Rows from block 6 of the encoder of a small image autoencoder, named by matrix and row number. Rows with one number belong to one neuron. Each number is 128 + 32 x the weight over its row's rms, rounded and kept within 0 to 255. All counts start at 0. Numbers have three digits each.
Before each neuron's rows are labels from the 100 images, of 14976, where the neuron reaches its highest value: "patch colour" is the nearest of a few named colours to the mean colour under the peak. Only what is clearly more common there than usual is listed. The data: retinal OCT scans (Kermany 2017). In brackets: how many of the 100.
# fc1: MLP up (encoder.blocks.6.mlp.fc1.weight, 768x192), inputs 96-191
# fc2: MLP down (encoder.blocks.6.mlp.fc2.weight, 192x768, transposed), outputs 96-191

patch colour: grey (92)
fc1.140:116120160156132159163161076142119087151107063105152138171117124101129155162145019080146106105165131140105178067113093120116089140089073107154067134144152180171142093103157118144091195105144084166135145167147143170100146168114028173143132151148107126132113154109135122118196100061161131164
fc2.140:061087150116103155163125144138141127116130146130127107099152094130126105134182118186117138173085153137120117169116143107139137130052105103135123213108137124087140086130095148108164140103110120109103129136102098132210122119096106112117090091131102132162138117128118155093121130169096127172

patch colour: grey (64)
fc1.276:113183167118089157144128093173104129110111077077086100109143117127155121122157077023124091146164138180154144056123102111150189145085080120154168177182127145161131138084172125095155125123146111128118176115173149091123083130134060080132142156078133078165115129115190160163157099113172143148
fc2.276:121156169152205128092149144171096136150109134120084119123103144131202113129144118190077133156079111116120156118111105109091087155156126146075125097150055072123157053108070161138119179138138163105126108131064114128140131151130188135110152099133126140165123124161144172133162155215121116132

patch colour: grey (64); white (31)
fc1.751:157054150160098104111130138109130088151060168112169074135099147169102154109153069156087180031159094113173158088146080150121142117120137176120117102096188141142113129177094152148121145134122107093135142152121143155088103086122081114130157103121160098070135103147090120140114070077114156168
fc2.751:095135053129150141138124132124091150147142081147077173150121113135136134078127120053183153195062139087172116123138135138056085126176091146068146129164096123132117167162130098115155140122092177184109150107116153086203137133096072095155091140174122134094170163133099146181169131174115078068

patch colour: grey (69)
fc1.168:092149160140106116125147141156089054102090141148101099101107116123118122164196064091103099099179125136110096053115087098094139164156131103122084167143107147161107156138166202088161191121135055119131133140111131104120118195122096110101123120166113063177110101117150182126161085114162130145
fc2.168:121039110135197099142174142121140161141116122102098132136130131135128137111099121110158124152139137100113140134134130144096134138124086146085150155095092122164108036144134135160138093104093074109105171163120133121192124087068141157153154103165123146128150141161126181106189152160078089115

patch colour: grey (83)
fc1.309:108081115150170154130180201138101133095102177096128124154134118092192168169135088157109127189193183126147155141088108126149134146128069144112114074122122150147095136125144132155100218161156166093133147139200152096055111158118148107120122106165129106114130106140133110123114052092137136142
fc2.309:115155091134074163117112083119113104159129095148127178109115103124188089134139107110102135174083144108091150133178159119124066130085145172063144182113097119112149114106115105106165085125070116133101164154087135140255096143081157129081112153093121154124164101108130114135113139192092095131

patch colour: white (89)
fc1.530:152091115132115070123126177122107081130107140172090096119083108118163177077135087138135157046177080069076170117121118193137197094126119170084179130105137142182088182166093120133144111162099154124146149100145144178124117114140087105133109137179097116138133123138138120162136109152075130159
fc2.530:122181131110136094148119118132132173141149134112148207078127132134114093155124127059155136210144108168128133122129142163074080108162094101089088177108105107175154109156118170133156055090096146156174140167114149086142115105050104097148158096070148119112122111170109078166115093154145164129

patch colour: white (57)
fc1.721:167088109160158160168135121107132081165105056148229150126073123093171151093079049145158116108129125117108115095131107134132147120127178085097147090160147130106141132104143129167130077153129111120112114119134106103077134146118076160127089173188124148112134097068089102153114088081080095157
fc2.721:116131180100095009124126162113130110096155199118042097124147110151144085107140128066198134162127108117142100116179148128098057094148115115118116156090149134126092125142106115104154090142138151179130154162150119099191130125136154112115114130100114147079129148143087113136133145189159110064

patch colour: grey (63)
fc1.183:091086109129149187130131159140087097116144136176125103157124132116114110106117109162104121146193109089143139161126136134079135101103128035131121196133116127086147194117105156105080169138113099091166103103087094086121113135153153108133123128087086135159141100143142130148096091140161182167
fc2.183:136200075178053173089144127134143171144122108121080139120109117133144051170087117109167181179085141126090117082120082148089111107162121188096147123110124121218109122198120160187167109131123118136118138125141161150172140124135111117143098117214159134168126115109124132131133151136093106123

patch colour: grey (68)
fc1.488:102163138141121105146135164115139052118091096130060117134204144099088122116166072188078099072154123143159156119146146110051116083090109162159157204094118107147144112153105174093077132156121102104190119123093150103154135110099134134134144112153102097123166112156096080107158110105116219151
fc2.488:156140137167104154060115109133114104127161175127140167128102083144132171115073108121168161165078141044117081102110151154104108165112223122119122116188133114091098085109136113174176084123119126111080105118129134156152124132053121148109116128109134132096121152129119135128124140166091069096

patch colour: white (72)
fc1.724:152133159156162127192160136079173099118108157140106135113093133153095103151167058153145139125159096077152169115138081136149113129120115156139068096117165137122073140190121169167120151135130055161098180177119118053096132135105090054109163147134115054131091091116119155151071041097105089142
fc2.724:075047118129101104101156145172124152099112148159056113119159114106142130160098132069149157161113186148114134130134132161084014147166113114087192146207084129081145114125099199099136127108131113134159099133149108102170160112151148115142099134045113155112154105167120129116141146172115125153

patch colour: white (43)
fc1.318:095112104151090112089130159148107084089135142110120101128159092120129133128140052150094088102217092170175121077118131079083139140120177085209149203126112143123107149178157174087148168148159032056141114105151180052118120109161123129106113098157118104170140072120160133105115131113181195131
fc2.318:130117119125057194128115108125131145160158090151105173123100145097092101155159122070201115149064133096111103113133139107084137122170092144075141102071110118210112119131098105121134115106050167121136160123097108140156146103118137115161124150174132127098156132167097117142222147168058136119

patch colour: white (67)
fc1.273:127139156164136179126130126158140176140099106127167125118145155108128131108163075095147174123149120121117120109095141114112174114128145065124039112122102137124135136164088181149098144142119137108121096161090131084110111193152136171102121131148112087088152183140203139122154170095250135178
fc2.273:100139100121075110153130084154124079137196164135090159104087115137144098155119115106164116129089147146105086168159155151126070137074092161177162174095161128133118124193144074083149155170107127101149116150156135126195139166062105134173103110140167126100091106095124077180109126204069084113

patch colour: white (56)
fc1.86:191169116158149140189120083112156078167083164108124170085106120102137131122130072132180150169138169120074085141103131111147113135098113133124089045123121135160106147134106123153123126144178135176122117120136109111096133139113089161138107136203127149076122087110136100153101146108107108111
fc2.86:084082168068098011130107148119143129100157142127160091097139109136114105159104142112174174140152157141158144163135162149120129112101137103168128125189130082080115079129117163114140092083109121100106133144179104140132145090147129103185144125071106115140106201139119138141135081129120115151

patch colour: grey (65)
fc1.709:061110132117067106153091117127110150069166074084102164126143086160123143071137058089150069089138099148131163124141102098152089100124107102122138169121122134165099125143163159113155092142136064094135163141153157044106177113140112120092075137101108112117120102116151137126136048125166145175
fc2.709:137161176172153156165173103146143122174070171148030125099156149119120099118155130145113143143106119209128112112108140137136144109172093104138091082106068124085133150165107131103136138132109165105160096145147087125111116136145127109090128108161164138127160098101112047141145183116150246119

patch colour: grey (63)
fc1.447:140132112158143149136153142184139125171102123144058151152097082098170100159112074103145131227129137148155157091081117117081149171139139219088165176182109150182101152083126079118121145106102173120171104114130142118067129126146135178131107152135121083092192082142150123143154138085178202173
fc2.447:145251128113053050175133093118125124130136159142096121097179194132156148129097112171112127073116100144136127153152134137087078100088092048147106178076143111086159084113144197108151103153158154152101128153070171145224087120203141138117106109143094147146127127126112066158121174147125140116

patch colour: white (29)
fc1.576:105171176127118137153125156157124137124087088142085110101088090112130145109197038177116123073177111121129136119140142091180128129113103073143110056136101147159086159221092171069143123111157158120119146124126106129090096167115174109090122113074096092158112107108153123162109097099140165099
fc2.576:152074115113157111104173079146142126097107131162122111192132134162174080116091124094115149228082178104130117140164150164135031120143153157072137158190115078127095092072125136145143058122106019119129168138099095126183110131115144081163140090037161161138119163147137152127083112169094109136

patch colour: white (50)
fc1.42:116221159145195159162147076136148123179129083183173132127141107079127106119131091112124135212140115194182116143094147072117112147130141066123102087175133157137130111105146114133114086158141127175127123115123115155107152135107084201137102157142129080095136105125135125142194143078099222110
fc2.42:135079182159021111108125142171100151126183135083054142104111112119154104152120139142169116094056153108112110142154109113109063131127142077150171138090086093081139107146117153119160118139141100140136110120135107158165135124179153115090082119032099179122105117143178121117113178164127078134

patch colour: white (31)
fc1.284:154142145164126196183155141127168063158124122111179204102097081119135132153099068124182112178108127086110155155101175140132112125112112097121143120156122117206102175154110093137135084158122136157107120118141102143067116122110087165140121146136125070082140134085119084133080117069069104120
fc2.284:104111148091057008120107137125164136133141141124087059170116145101127085150131138188130140125106155147108144135168088100137055140116209175087106148137131105092130064085135165093195114122143072113124158126149142156125138125205155118136120139072112172128101124153155116137091141178137055113

patch colour: grey (74)
fc1.242:092136153106114120108137126092136073112108110139130125105083091136103141127176063099074128105090065162137147152112161095129083135099164141190129145107116142105131114176116162082132196125104114115142097119140145128156164156117147168087084093129083130148145088115128146120123101146182182063
fc2.242:174191114146151133197142080168146161102107162167138178097139154149090154154124133149105153100126133112112150124116140159096150109129133101043100129202153132095081123047170153138156070121099103150116127148127126173149114114117186068165128109070152097126134174079145121136108121087113109082

patch colour: white (69)
fc1.382:136137112174155196112156141161182154137103181132198146143095115118162167139124069143093126175208105161137107099140128080059152131115147131077103054117101133123094129140109123115095162110167146089083099116172122098116130154154125162119120167179171116088129052132149118081100137104232169132
fc2.382:142173083128062106143127096128087097174153141142119224102150120100091107129069119124120154084064138152097144119098163123102092096130076104143136167022171133128163079130141176103135098142116172122140166171139139146219087119076104161156085110126123130116140143143115131168118143149100133136

patch colour: grey (80)
fc1.332:153153151130119095118170118175125153149098129090126120183149161095123117142166146183148176236122156101168113090132113123106140139147135156057135095169128133128150117013154062097096119098157159193149106128146099175085082119116106151166148134165140091158143157154163141126147152108192120177
fc2.332:153180162169101120132090118111123132142150147102091082103083146109186069125107108214044104097120118159129148147148131107098132105100073104161123118094115127057135137116163110116138125127154105110103084114099135152160100126172160085102097129105123153143118119120129099144131139127089132143

patch colour: grey (71)
fc1.662:149167147138107122155094124171173120145102059117127120156155057120099191125125060138150128142181094143181123035127155143144190141099166054129208124123113138146094149122154094072129146088116066099108151106127152063137100123112140065111123127093149136131115110099177137141128121098154153120
fc2.662:151058163167142165122137138187123159086147116143140089090099165125164038172183123079094118189084151092091158131142109138119068167079127119095095077163108069094117107082117175127136166118113161107115085142144052152135123138153168125132112098077125129152117111166124130106110149159122104164

patch colour: grey (64)
fc1.596:039131133140153169170109168151095071103115176191117159117115078099153110127163080121129088096189113129100126153128118105119094156178094095137051160094089166133107159127136163093056178160084134050122126110139130106091106194125146183117116091156101167122131086129159120120117081113178123093
fc2.596:140133119143116136107131137102128093146104096162056210125143133148158107106140108131102131140056152174119120121103142172116077142126142172066157095197096140153118161165124078152165193129149095094180155137124166142187110099087101134131142124174161114092140073131120107133161117119120177089

patch colour: grey (55)
fc1.443:103141125179092147123147127164143124130080071100099116150141104106141132096139068154135125082115094103123149138119160124100138134109119099172118117196138158185162112151126100080066093171081143167145086101156139180107125114157196174166155133107107124096183132136153104134153185114134145147
fc2.443:156189154145127163126110097136132144177177134117152104140111144113179065142114119155062139129077141087103172144094139164099117116094184115150127158119043127113131176036106167134146121143146195089086122138079119216147083149154122137133095153112096116149093160088149170161108132112132179114

patch colour: grey (54)
fc1.619:090135152099077098112133099164111100068129149174074093102118126139158133152135085065115083160132151140214133130105106087135133145133105111139168179135070106112163152112104154116149168133112204076117151113161191073100141166107134146090135088146097074123142095127142132120110095089166184127
fc2.619:172245141107110125126148126090127171174088113152188161149090119109097135143075124143152149141055091110080134169160184146117118141145073152103164161136116132151096136200138079134134068161125104120116156120062163153154123093098135101126123106068096139119145135125154101107204131170092115093

patch colour: white (93)
fc1.663:118189154147106112153157116096120051120078084136132140124065110141138142125096071121139123165133131144139138095119148100168121139103150118118217133165167112127098105081164173143152114088139086093111149165115130149107151136135058163075119163081101139194102102104064113154121107093096120131
fc2.663:146044140139068117116145169125104148139140125100135061134166137124146039132093135136137087132097141143118171156130101114091105107159116145097121101119088093119183094090157123087147124148079136147069143143185099142153120109154179139115108157076121163132132162140139093119161163196121115092

patch colour: white (48)
fc1.441:140125107168157162166152157110143123119138113123165111112135093123130140118134055128136145111097132132081167196114137160139071118135097114091056118145148129175112154202102184161084169138107126129146150194111115076102157140084113176093092134140098148165131093128116103120205085127090135161
fc2.441:116025105109078088153147129124130099098165148144091176054180150107115120165139136142184137079108147213115119097118100163111128104086100132097130203000125174075149174140139119154208146139118120139140117101139136135201115090135093157110114138149123137115142106127093109132088152112129186126

patch colour: grey (74)
fc1.145:149112157130115106141176114144144094163111130074173133120140145108130108163095051144128110143132108175138110152142134137113136104119046119164101102151134110187158130117137155107114140144156145177118084149146141155094157157094070229154139100171145106165118170128100140118179095100099201197
fc2.145:117141161139082144175141107087146189097148166158112137166180148129067151111151134097188177129104114125165110149138132165141112138126115091159106162070191185052105101130183051162137120146142094089145155135101175096099142118109052094146120075114099105122129120141119106091091163133171100170

patch colour: grey (76)
fc1.539:099203169136152142130131086180108117111104064117093141153117134140132172134086067101165152061150146155168129089118093126151146111094106123091209129164074139134131165155168113109147100124170078151111130131158159078074100138168142137152133105084143191116120170088164108111118146093121144161
fc2.539:164118160162136183116158135132153158142178157136083060170118202127159112102160118167097127199042142064131153142156096143107127130088095091170096114168184099126105059067124061147123175147128152065131082117077100160064156164145116128118151105062073124166101139127082113113142114163128111132

patch colour: grey (81)
fc1.329:145151123121199129121168179143129124144105078143137105142106126096122135182157028135078143167227114145160125063143080082105125146119124114136116085154120155133112115109148151127142213123150038092094130152107177136127162139140117142084093142166100114147128080108143123117136098130189159102
fc2.329:122088084158067130163150130147068110121117195126130243068169121085111136154140125090159127086054113163086146142122137166068106102078074161106129200108135160088168046122166139119145121120080178130141109127113101159202115124101124193153128115123126117087152131107093088152147147125136133125

patch colour: white (56)
fc1.274:169146147106101085106143067151153123144097067077145153149130139141104150108190102086129167091122153143207125039159111099156171145153184145129118127197115144098165121077215100166124113076164091121107134167175117089100089191137110138146145130106160132124121126095157129128133144077156141162
fc2.274:176213246161107093097136177166138191123164206072119071094105122133140054075081140111153119139107152107117098160160118094121136136103139065171114102047133111131111053150117104103121074111112180117117108149118134148135095142170114112094115118077113165158133147155126133126136186184126133141

patch colour: grey (83)
fc1.540:128065127126122115144138159135177141100128203137177079133118083103144159123124072181099139146168098111134092145160156116094119126105155121102202117050096143138143140147110124049057198105102094070137118144056114072097124157147144150104065125186127173156126116104161124094064059129150178122
fc2.540:130181142151149143179128090106091085161137144087144201141125104091112157150138124130148106145043115178082108104139151149073123142110094160082113119157118140077119147108186138129213126096115130148098144140152127163158106110085059124140115140054145090070138121129080130154166130119065143111

patch colour: white (76)
fc1.4:123135094144138108138154155127136123109087100126167113115154145120128126153138060188062089108180093111149133069119136133130181142119128140193144184128169141140155115127159175142125205106134051141139122181117134111108143134102089132092118152152114052207119105132127113124152125058175125137
fc2.4:149134110146076130117128124148114139137172093114060118129124142114169074102127125123159145159065149120134128153141140120065000107117128094094153127050099144154118084116118085082141097116126102169109175130152137142202092147096122101112097132086119187098151116126098111156121155182139089066

patch colour: grey (75)
fc1.220:160105100115107096084116153103106083147132084110084145153104068115143158097148061160094184017165092131139131053176087139158176144095154133150143142149163137068136131079168117120078177102165062110093134119121108123153095144147096158094110158147131195216165101136112155147122083152086129139
fc2.220:122117093163166123224149155156139145092136142107094160112120156116137108104139136038178070199057132153114159115119089166051107101116059160046129068048075147142155083125131140128185190139084161135139108127103147135142086109087104112146108132109143074147115174138104132146143149120127169141

patch colour: white (50)
fc1.706:130162150178117158178106055123143075157186114156121146105058123139159156083120046093194139134107127104099149147132128169189124132134134044092108027158145097145101145124135134143150105140113112139117181138152102107114102179087106145095103157093114114137118118112131164178114085090082179136
fc2.706:110101091132068047107160156120124135086129125100078151129157134131172090142192135067149083105127135148083110163142141105121098133148107144176105177129068157154122167126097210116167174129150131120106168142143136131166130129205173130099094126158097164131150162124147060122141155157169052088

patch colour: white (49)
fc1.424:151134152145096101176104088085173094129084133115123130135152133122142132114132064169176149094084125127124153111128134152091164097088075120115152089103172101171129097110106106139093138120145083173134121158126107120076154112100098151139121164170163134067149150169073125120168087095098069203
fc2.424:080085094120108116139144146123153107108108198165115086131167104139141115110101120114066156174068153132146136116105188169119005109100049122137106147207150157031132099130123093113130101146133134131124139136156099100192114144125124107129075112111105154119159131119118135117095160118134173115

patch colour: white (71)
fc1.137:118133148147083124135076127164161107133104108118149164147118102104128151111095061162141101069127128115144056045170142070101161168123070081151158085168106153147100132101135107079085093158173095089149123108180125159092112172146165140121164114132127179146139103123168129149125147089161150124
fc2.137:133160137143133135117103132127115167146111091125163070149112125138158014136179115095162145193141123075104132103120135167126094110093145137114098151121113123146082132046095127145100110110115131123138162185106099159156081151098090127147091126172131126128128136143083135147126111151096114166

patch colour: grey (60); white (34)
fc1.260:127105170160129136222078189183143125149105161124127165161153103108169104137081142163215085148158107137091138161115152174101139114153126108123123136112085120159128213170112150104141140140119155135161094116092127112006125090167157108110131118113143103141158141106133152138122138094138135139
fc2.260:097158146137183188092107161124100095136157188111143195112112075105126074119063021123103094154152146167118100177145140123145136148088146062153115053131179108103126160147158150120094122111126122092118144104157144097089108096097089163116135173189117090113132083130154100140158112171133184109

patch colour: grey (74)
fc1.591:135226135113102107121093054141114123130119172111119086081136143148111119146143080092157109147132110124140081049140137089100186137116085137180105145140105139132114109129154113076111187080149135142067133130160106133139089157095072158119163141220143088168125164146169167138178088093139131154
fc2.591:138095148151048151177122100124089141113165120159115170107090124152128114127131128140055109148164096162108121145147134130175071168131142149153145065078087121075173091139087135121154141150107114053135100132160124159148135144120169062103168126078131117125084104098172090133085127106174072144

patch colour: grey (83)
fc1.287:122104123108156175126148148140118080132118122134109151069097085124104163171118123160084095127122151131133161157127196093114119116127162233148164127122097128221145100167107083052131102178139169142118076118174167094148175079107126191116140130104110114075167108089128082145115107129126165064
fc2.287:157199098130114120120126128104148094123102156160094109194142156079146117091083129180151135075069102093130130108123140161105018125162118145084138083139162136130115118122138094140161084099169127165164158173124133139085122148188157115117113160098123118104128141150150125111158124144148094066

patch colour: white (77)
fc1.190:106144127161131161087102102111113168126097146128151079151133186118137135124147162109110158101206073113122079110103128160116195127142203093086134116138159171077074144106140167142130173110155113079141106085137125151112053162183148091141136092140135164183115150163165164127131119134206072145
fc2.190:149135104108053157151073100125080158142103096131129203128099087125172082119150120141154124141054108107122156106159162095111122152150087149093142169135112136152143134132118102106157098117096134143151172195147099150182114121096140080153155138157153119102081122122102100164139133182097080126

patch colour: grey (58)
fc1.31:104112148112158157159143139130124141146082150109088185055152125123132159140132100094121101171107169143159178148140149096146126141104139160150120079111114101144144092151099080122149172177172202160116103118219140065111152095130105200130126143161149066034097068112171076153119130127147122129
fc2.31:124189142126114064130140101131116106115112137162159098101149131125152119136155122198113165086093141159135117095134136128116023087118160095125114143195140132068107098081100145120138101121149113137154151150051164134150110146180106104079106083067127134143140121099105148137091158136131133113

patch colour: grey (54); white (26)
fc1.271:098115144184148152116132080107131129118117182155175116135104153138090154136125085122090144092114171129133125082159121039110061130133135166123105099096112105112121087124187188151116141150123119098124128166173112066091151160123083155103154105141145131076128088131144092084112134092196077112
fc2.271:111057102122199160167122147132115065149165111119128109108121090134094089096103117102125111174151143149126098145145132155152120131092123172132125103126149140163108116143132147137122127145125131116136121103157128170233110097085091189142086136059192105158159115101112184150144117171126150179

patch colour: grey (72)
fc1.88:098167165141087089189141105114097078168095090128147151144114114111171138138109089135158149061137080121130175154144110120139079133127122158051126088169150116128111160107144104161121098140116113149177126133168123135066170144140138249097121153111120161091161086134089115156120073083073132119
fc2.88:140121106146164133160107171119131162118155200111141167110128123137130084120198129137136082170068148161110140161129125152113137120069131186152103191104107148151113074046189150096172127141106188093134119153124128165111098089162126085117142136096120117131089159154111069159126131169189150095

patch colour: white (44)
fc1.167:127101145123076124097158127177101095183122106118162135171117133091165172134133092188116169082197083095168107090137118141099186102122174129119201137147148113110120170076159134152066145118118057104115086130135135113087119158188137141087141141096129162162172142138150137136099108080140124183
fc2.167:130139073125180135158117150116137146117143131110140148132117143087141091093190120067201123166073091153119123097176107128067123123092066125035094123077146180183112129132136076129175123086086168160135168159112113122168070134081080141115094146169142100130121086165054105132183141150143155107

patch colour: grey (54)
fc1.380:080132108109082097082100141103069127106095100163115104136138100158136135126137055132084160000135093099147177060154086086126155171128150178121078228166144117069134139107138122117098139135156101084133128079177122140135132109124156157115149101197120145104152073156097105114128113103135157156
fc2.380:156176092193184132153117119117118150152172135142134210145108152109153100116150121108154103139094133115128121131154173141059092158131127127067131112051088171137114129142160063128173129194095143143141136139107172146173100136122052075118106136073131110130118135143122112190131144165142112092

patch colour: grey (61); white (26)
fc1.47:116089143166102142164161151109114091135091135123134153152087085116138127121091055114157133094168121127109155159148087168139112141123134160057142084137154132136077153105184144147113142130134089132168138173126124030057095159127127156093137134201155124161129100118073113151106052107105128184
fc2.47:120144080080150087102138184109088129139138164139148170124136085121137154138176128110098116202079168168129087148161141136099119114148079129141121152122082191176129131146100066117162154121108183149106126139138159140185091110097072099154113144111135108063095159102072110150193131133151164111

patch colour: grey (81)
fc1.388:075157155138119068165112108062112073129115119174080127169092163129135172122111086133163130116101139119155086100104113120093171138092127036155227141137154121077145096115133157126069139127191067129110134149116110106128102158135131078129115163149137156145104164142128194131133073123068155157
fc2.388:122144126194072186117120135155096083174155136138164119139107116128147155076131112130096109164053096113126109127100152135126051155128116167138113080111138148142132123088149097190191182168122197161074108128129142156149114166089077136069066119118119102133135151097086116130165140125138083068

patch colour: grey (82)
fc1.390:101165143095123099091180107151102110123104031132081134143151119131167092137163108104075112136112128166157123103136117101184131157119121121135125123158110163150162097044174096081137148063131104105140183128156174210173054139106135088130147140105119121176131101118137107151202156143169171091
fc2.390:167159169160111136121115098168098139144117174170126131103123129118138073104096122193070106101080101149104214118116170106104118126152143135065146076127067130067181193106143172142112130135141078118116057123110140126144103114163165065093103115087119118131119110080146101145044146174148119124

patch colour: grey (94)
fc1.387:141079137190135120185148165101172096098079131137092142096108103135110144135142059076142093124142162147135179107163079099110106125141105209119158155154137147179131122149138168154121131162145085132122146178145152030102150165083065114124124162141136057088080053104126133103172051098077159158
fc2.387:097124116127127074064146166164148103128136139146067161141144140112098131127180120138084135120073101134140085118130159108085077116141089143108126141132125110096143090130099031134131125147100141159135127093048176111175100112088061104122149094068101177140163153132091152183117153218102151126

patch colour: white (59)
fc1.729:122211150153124164117128095161132143103061084095169085142143160159104149098152049121136126095155124083166176064138109111127188133156132104136138136118125124135118127126132157141127155168130040123133143177158120067055127172113131102128158118103123051109122163133195126132131089031199112175
fc2.729:090087070143036136131173142137085131101155108135103163128118130130185072078141117123051096140035154144126145155151163108100055113109069117098134140076124124115142109187110075070147159131107152143144136140155128141168135128133112104096081178152120195102157079153084084136190165167097154101

patch colour: white (59)
fc1.508:102104080151125107093118114098116137147112088084113122146129157098168132128132077134064182105149102086140166147083138119136144128130135171107134089176155139167104131121156089135129110141144086117193127073196140191113116120093173194129145091195134153126165072158136069125124136103060153134
fc2.508:150218128161103145139105117135096142146181146108109144123107108163158086145106112170095132126126160120100114131131156103112068130119116088128103142106137182084150098033097139108146097121103160150096141162131123181201068139173097103118089117040110155118104141124101113151160124146206128129

patch colour: white (62)
fc1.16:055138126144135174101097157111127083124098155115093103136130137122141138085108079131077154146148120116163115111094176111091157163142111153158128188095139155101108149142109131140085210152126056061159092122139169122126115140158120186120125071178097162130180062164177128139131152084222123121
fc2.16:131140106122066092133132124127095128092111098144085146158119116127127076135154110088183131177065153141113160109125145152133098064146127123054184092147075151155053094078154107111216114156142091116128150172176146180225101095083111112126114119134152126121150133126100132155150127172136127102

patch colour: white (64)
fc1.296:106128161139154127207117129066106083127145104123129159123155111123060132118182081104175106107187076167131163131141133122133102117151114097174070125154155144167080111200157154150135149153148052151138190133136127060096144116099048134163164092104159061103100073118093159138161071089128122121
fc2.296:135051184143111112098122114175132134177181171192116151059145106109124080146114126181069124118094178079097130126084187144136066147119173132142083171125059093003112135113136122152108155103075155098109096119196101114172170175138124079148103148093124153169146159117138144142065124131160114139

patch colour: grey (80)
fc1.48:115155138123113135081124111177123148093111117109112090205172181132139087137137124152147127109189150142174130054164102092084138111145107076132067146093085078104143137103124140097147142077161051113094123165090138067144127176138185100134182117119149164118128135130161163069112163151172152153
fc2.48:124071089163144157091091131103120130145146107172162150137102093149144138123113104130090137198075155080110131128113145148160159148131098150154127103129202184153143109134125070127123094141113179052135143113092166148168123117099078130133130123168137135088098115067131113143168150097144150121

patch colour: white (77)
fc1.128:149149137157119114132130068112126122147079116136137118129102114123083182118143115114116140088125121126161130061133157121109172135158225126119181141143128150071134125103192138125096154136123106105163116140160106080078098169129097144128129131105126098105129111112152137100140102062168105145
fc2.128:155162178109126129107137221130135138124163089088134133142133091138137028107057125142128122151162145175119084193141110086118081135128143115109148111104137104139082115090107077103138060086141156165068125164179128152163109110109101125182111161114160163148088154159121121164164124191069124112

patch colour: grey (62); white (30)
fc1.21:091101149153078113112124160145093035085114126169113078147114127125149142124107061149095148091178118127127150120114127101106147117135169088145181159142131141172114106123137198125109171149083037065167124155097151101123111118121142149081126083130136085165162099153137167125141103097119168131
fc2.21:152143084124114125117147102103123138126135114119122198157121119155176079097148118115183136157063116127101139108124144140088137103135057138065130170100124174165127165146148079095177132127080148160117160163164117135188090124059123061153116151092143151056143135160086076120170140142153139069

patch colour: grey (69)
fc1.659:066104139143112081157151112092087068115131080118088153101101113148144122121140064056110086062120177178181179114162134125158103134106144191107209109143117107092136115077158159133114157128122074069140165167178144040108112152100122158113087130140113133123102064106118129153140066119134122174
fc2.659:131124153107097089144124167097147137144113191141107111137161098137098143106147128125174131144053124162104137116141148112092134083205114153083086124099091146189090131188136115126233072161147080147152069098164142156148089119136095089113129067083151100095129110121100108131066168152090163087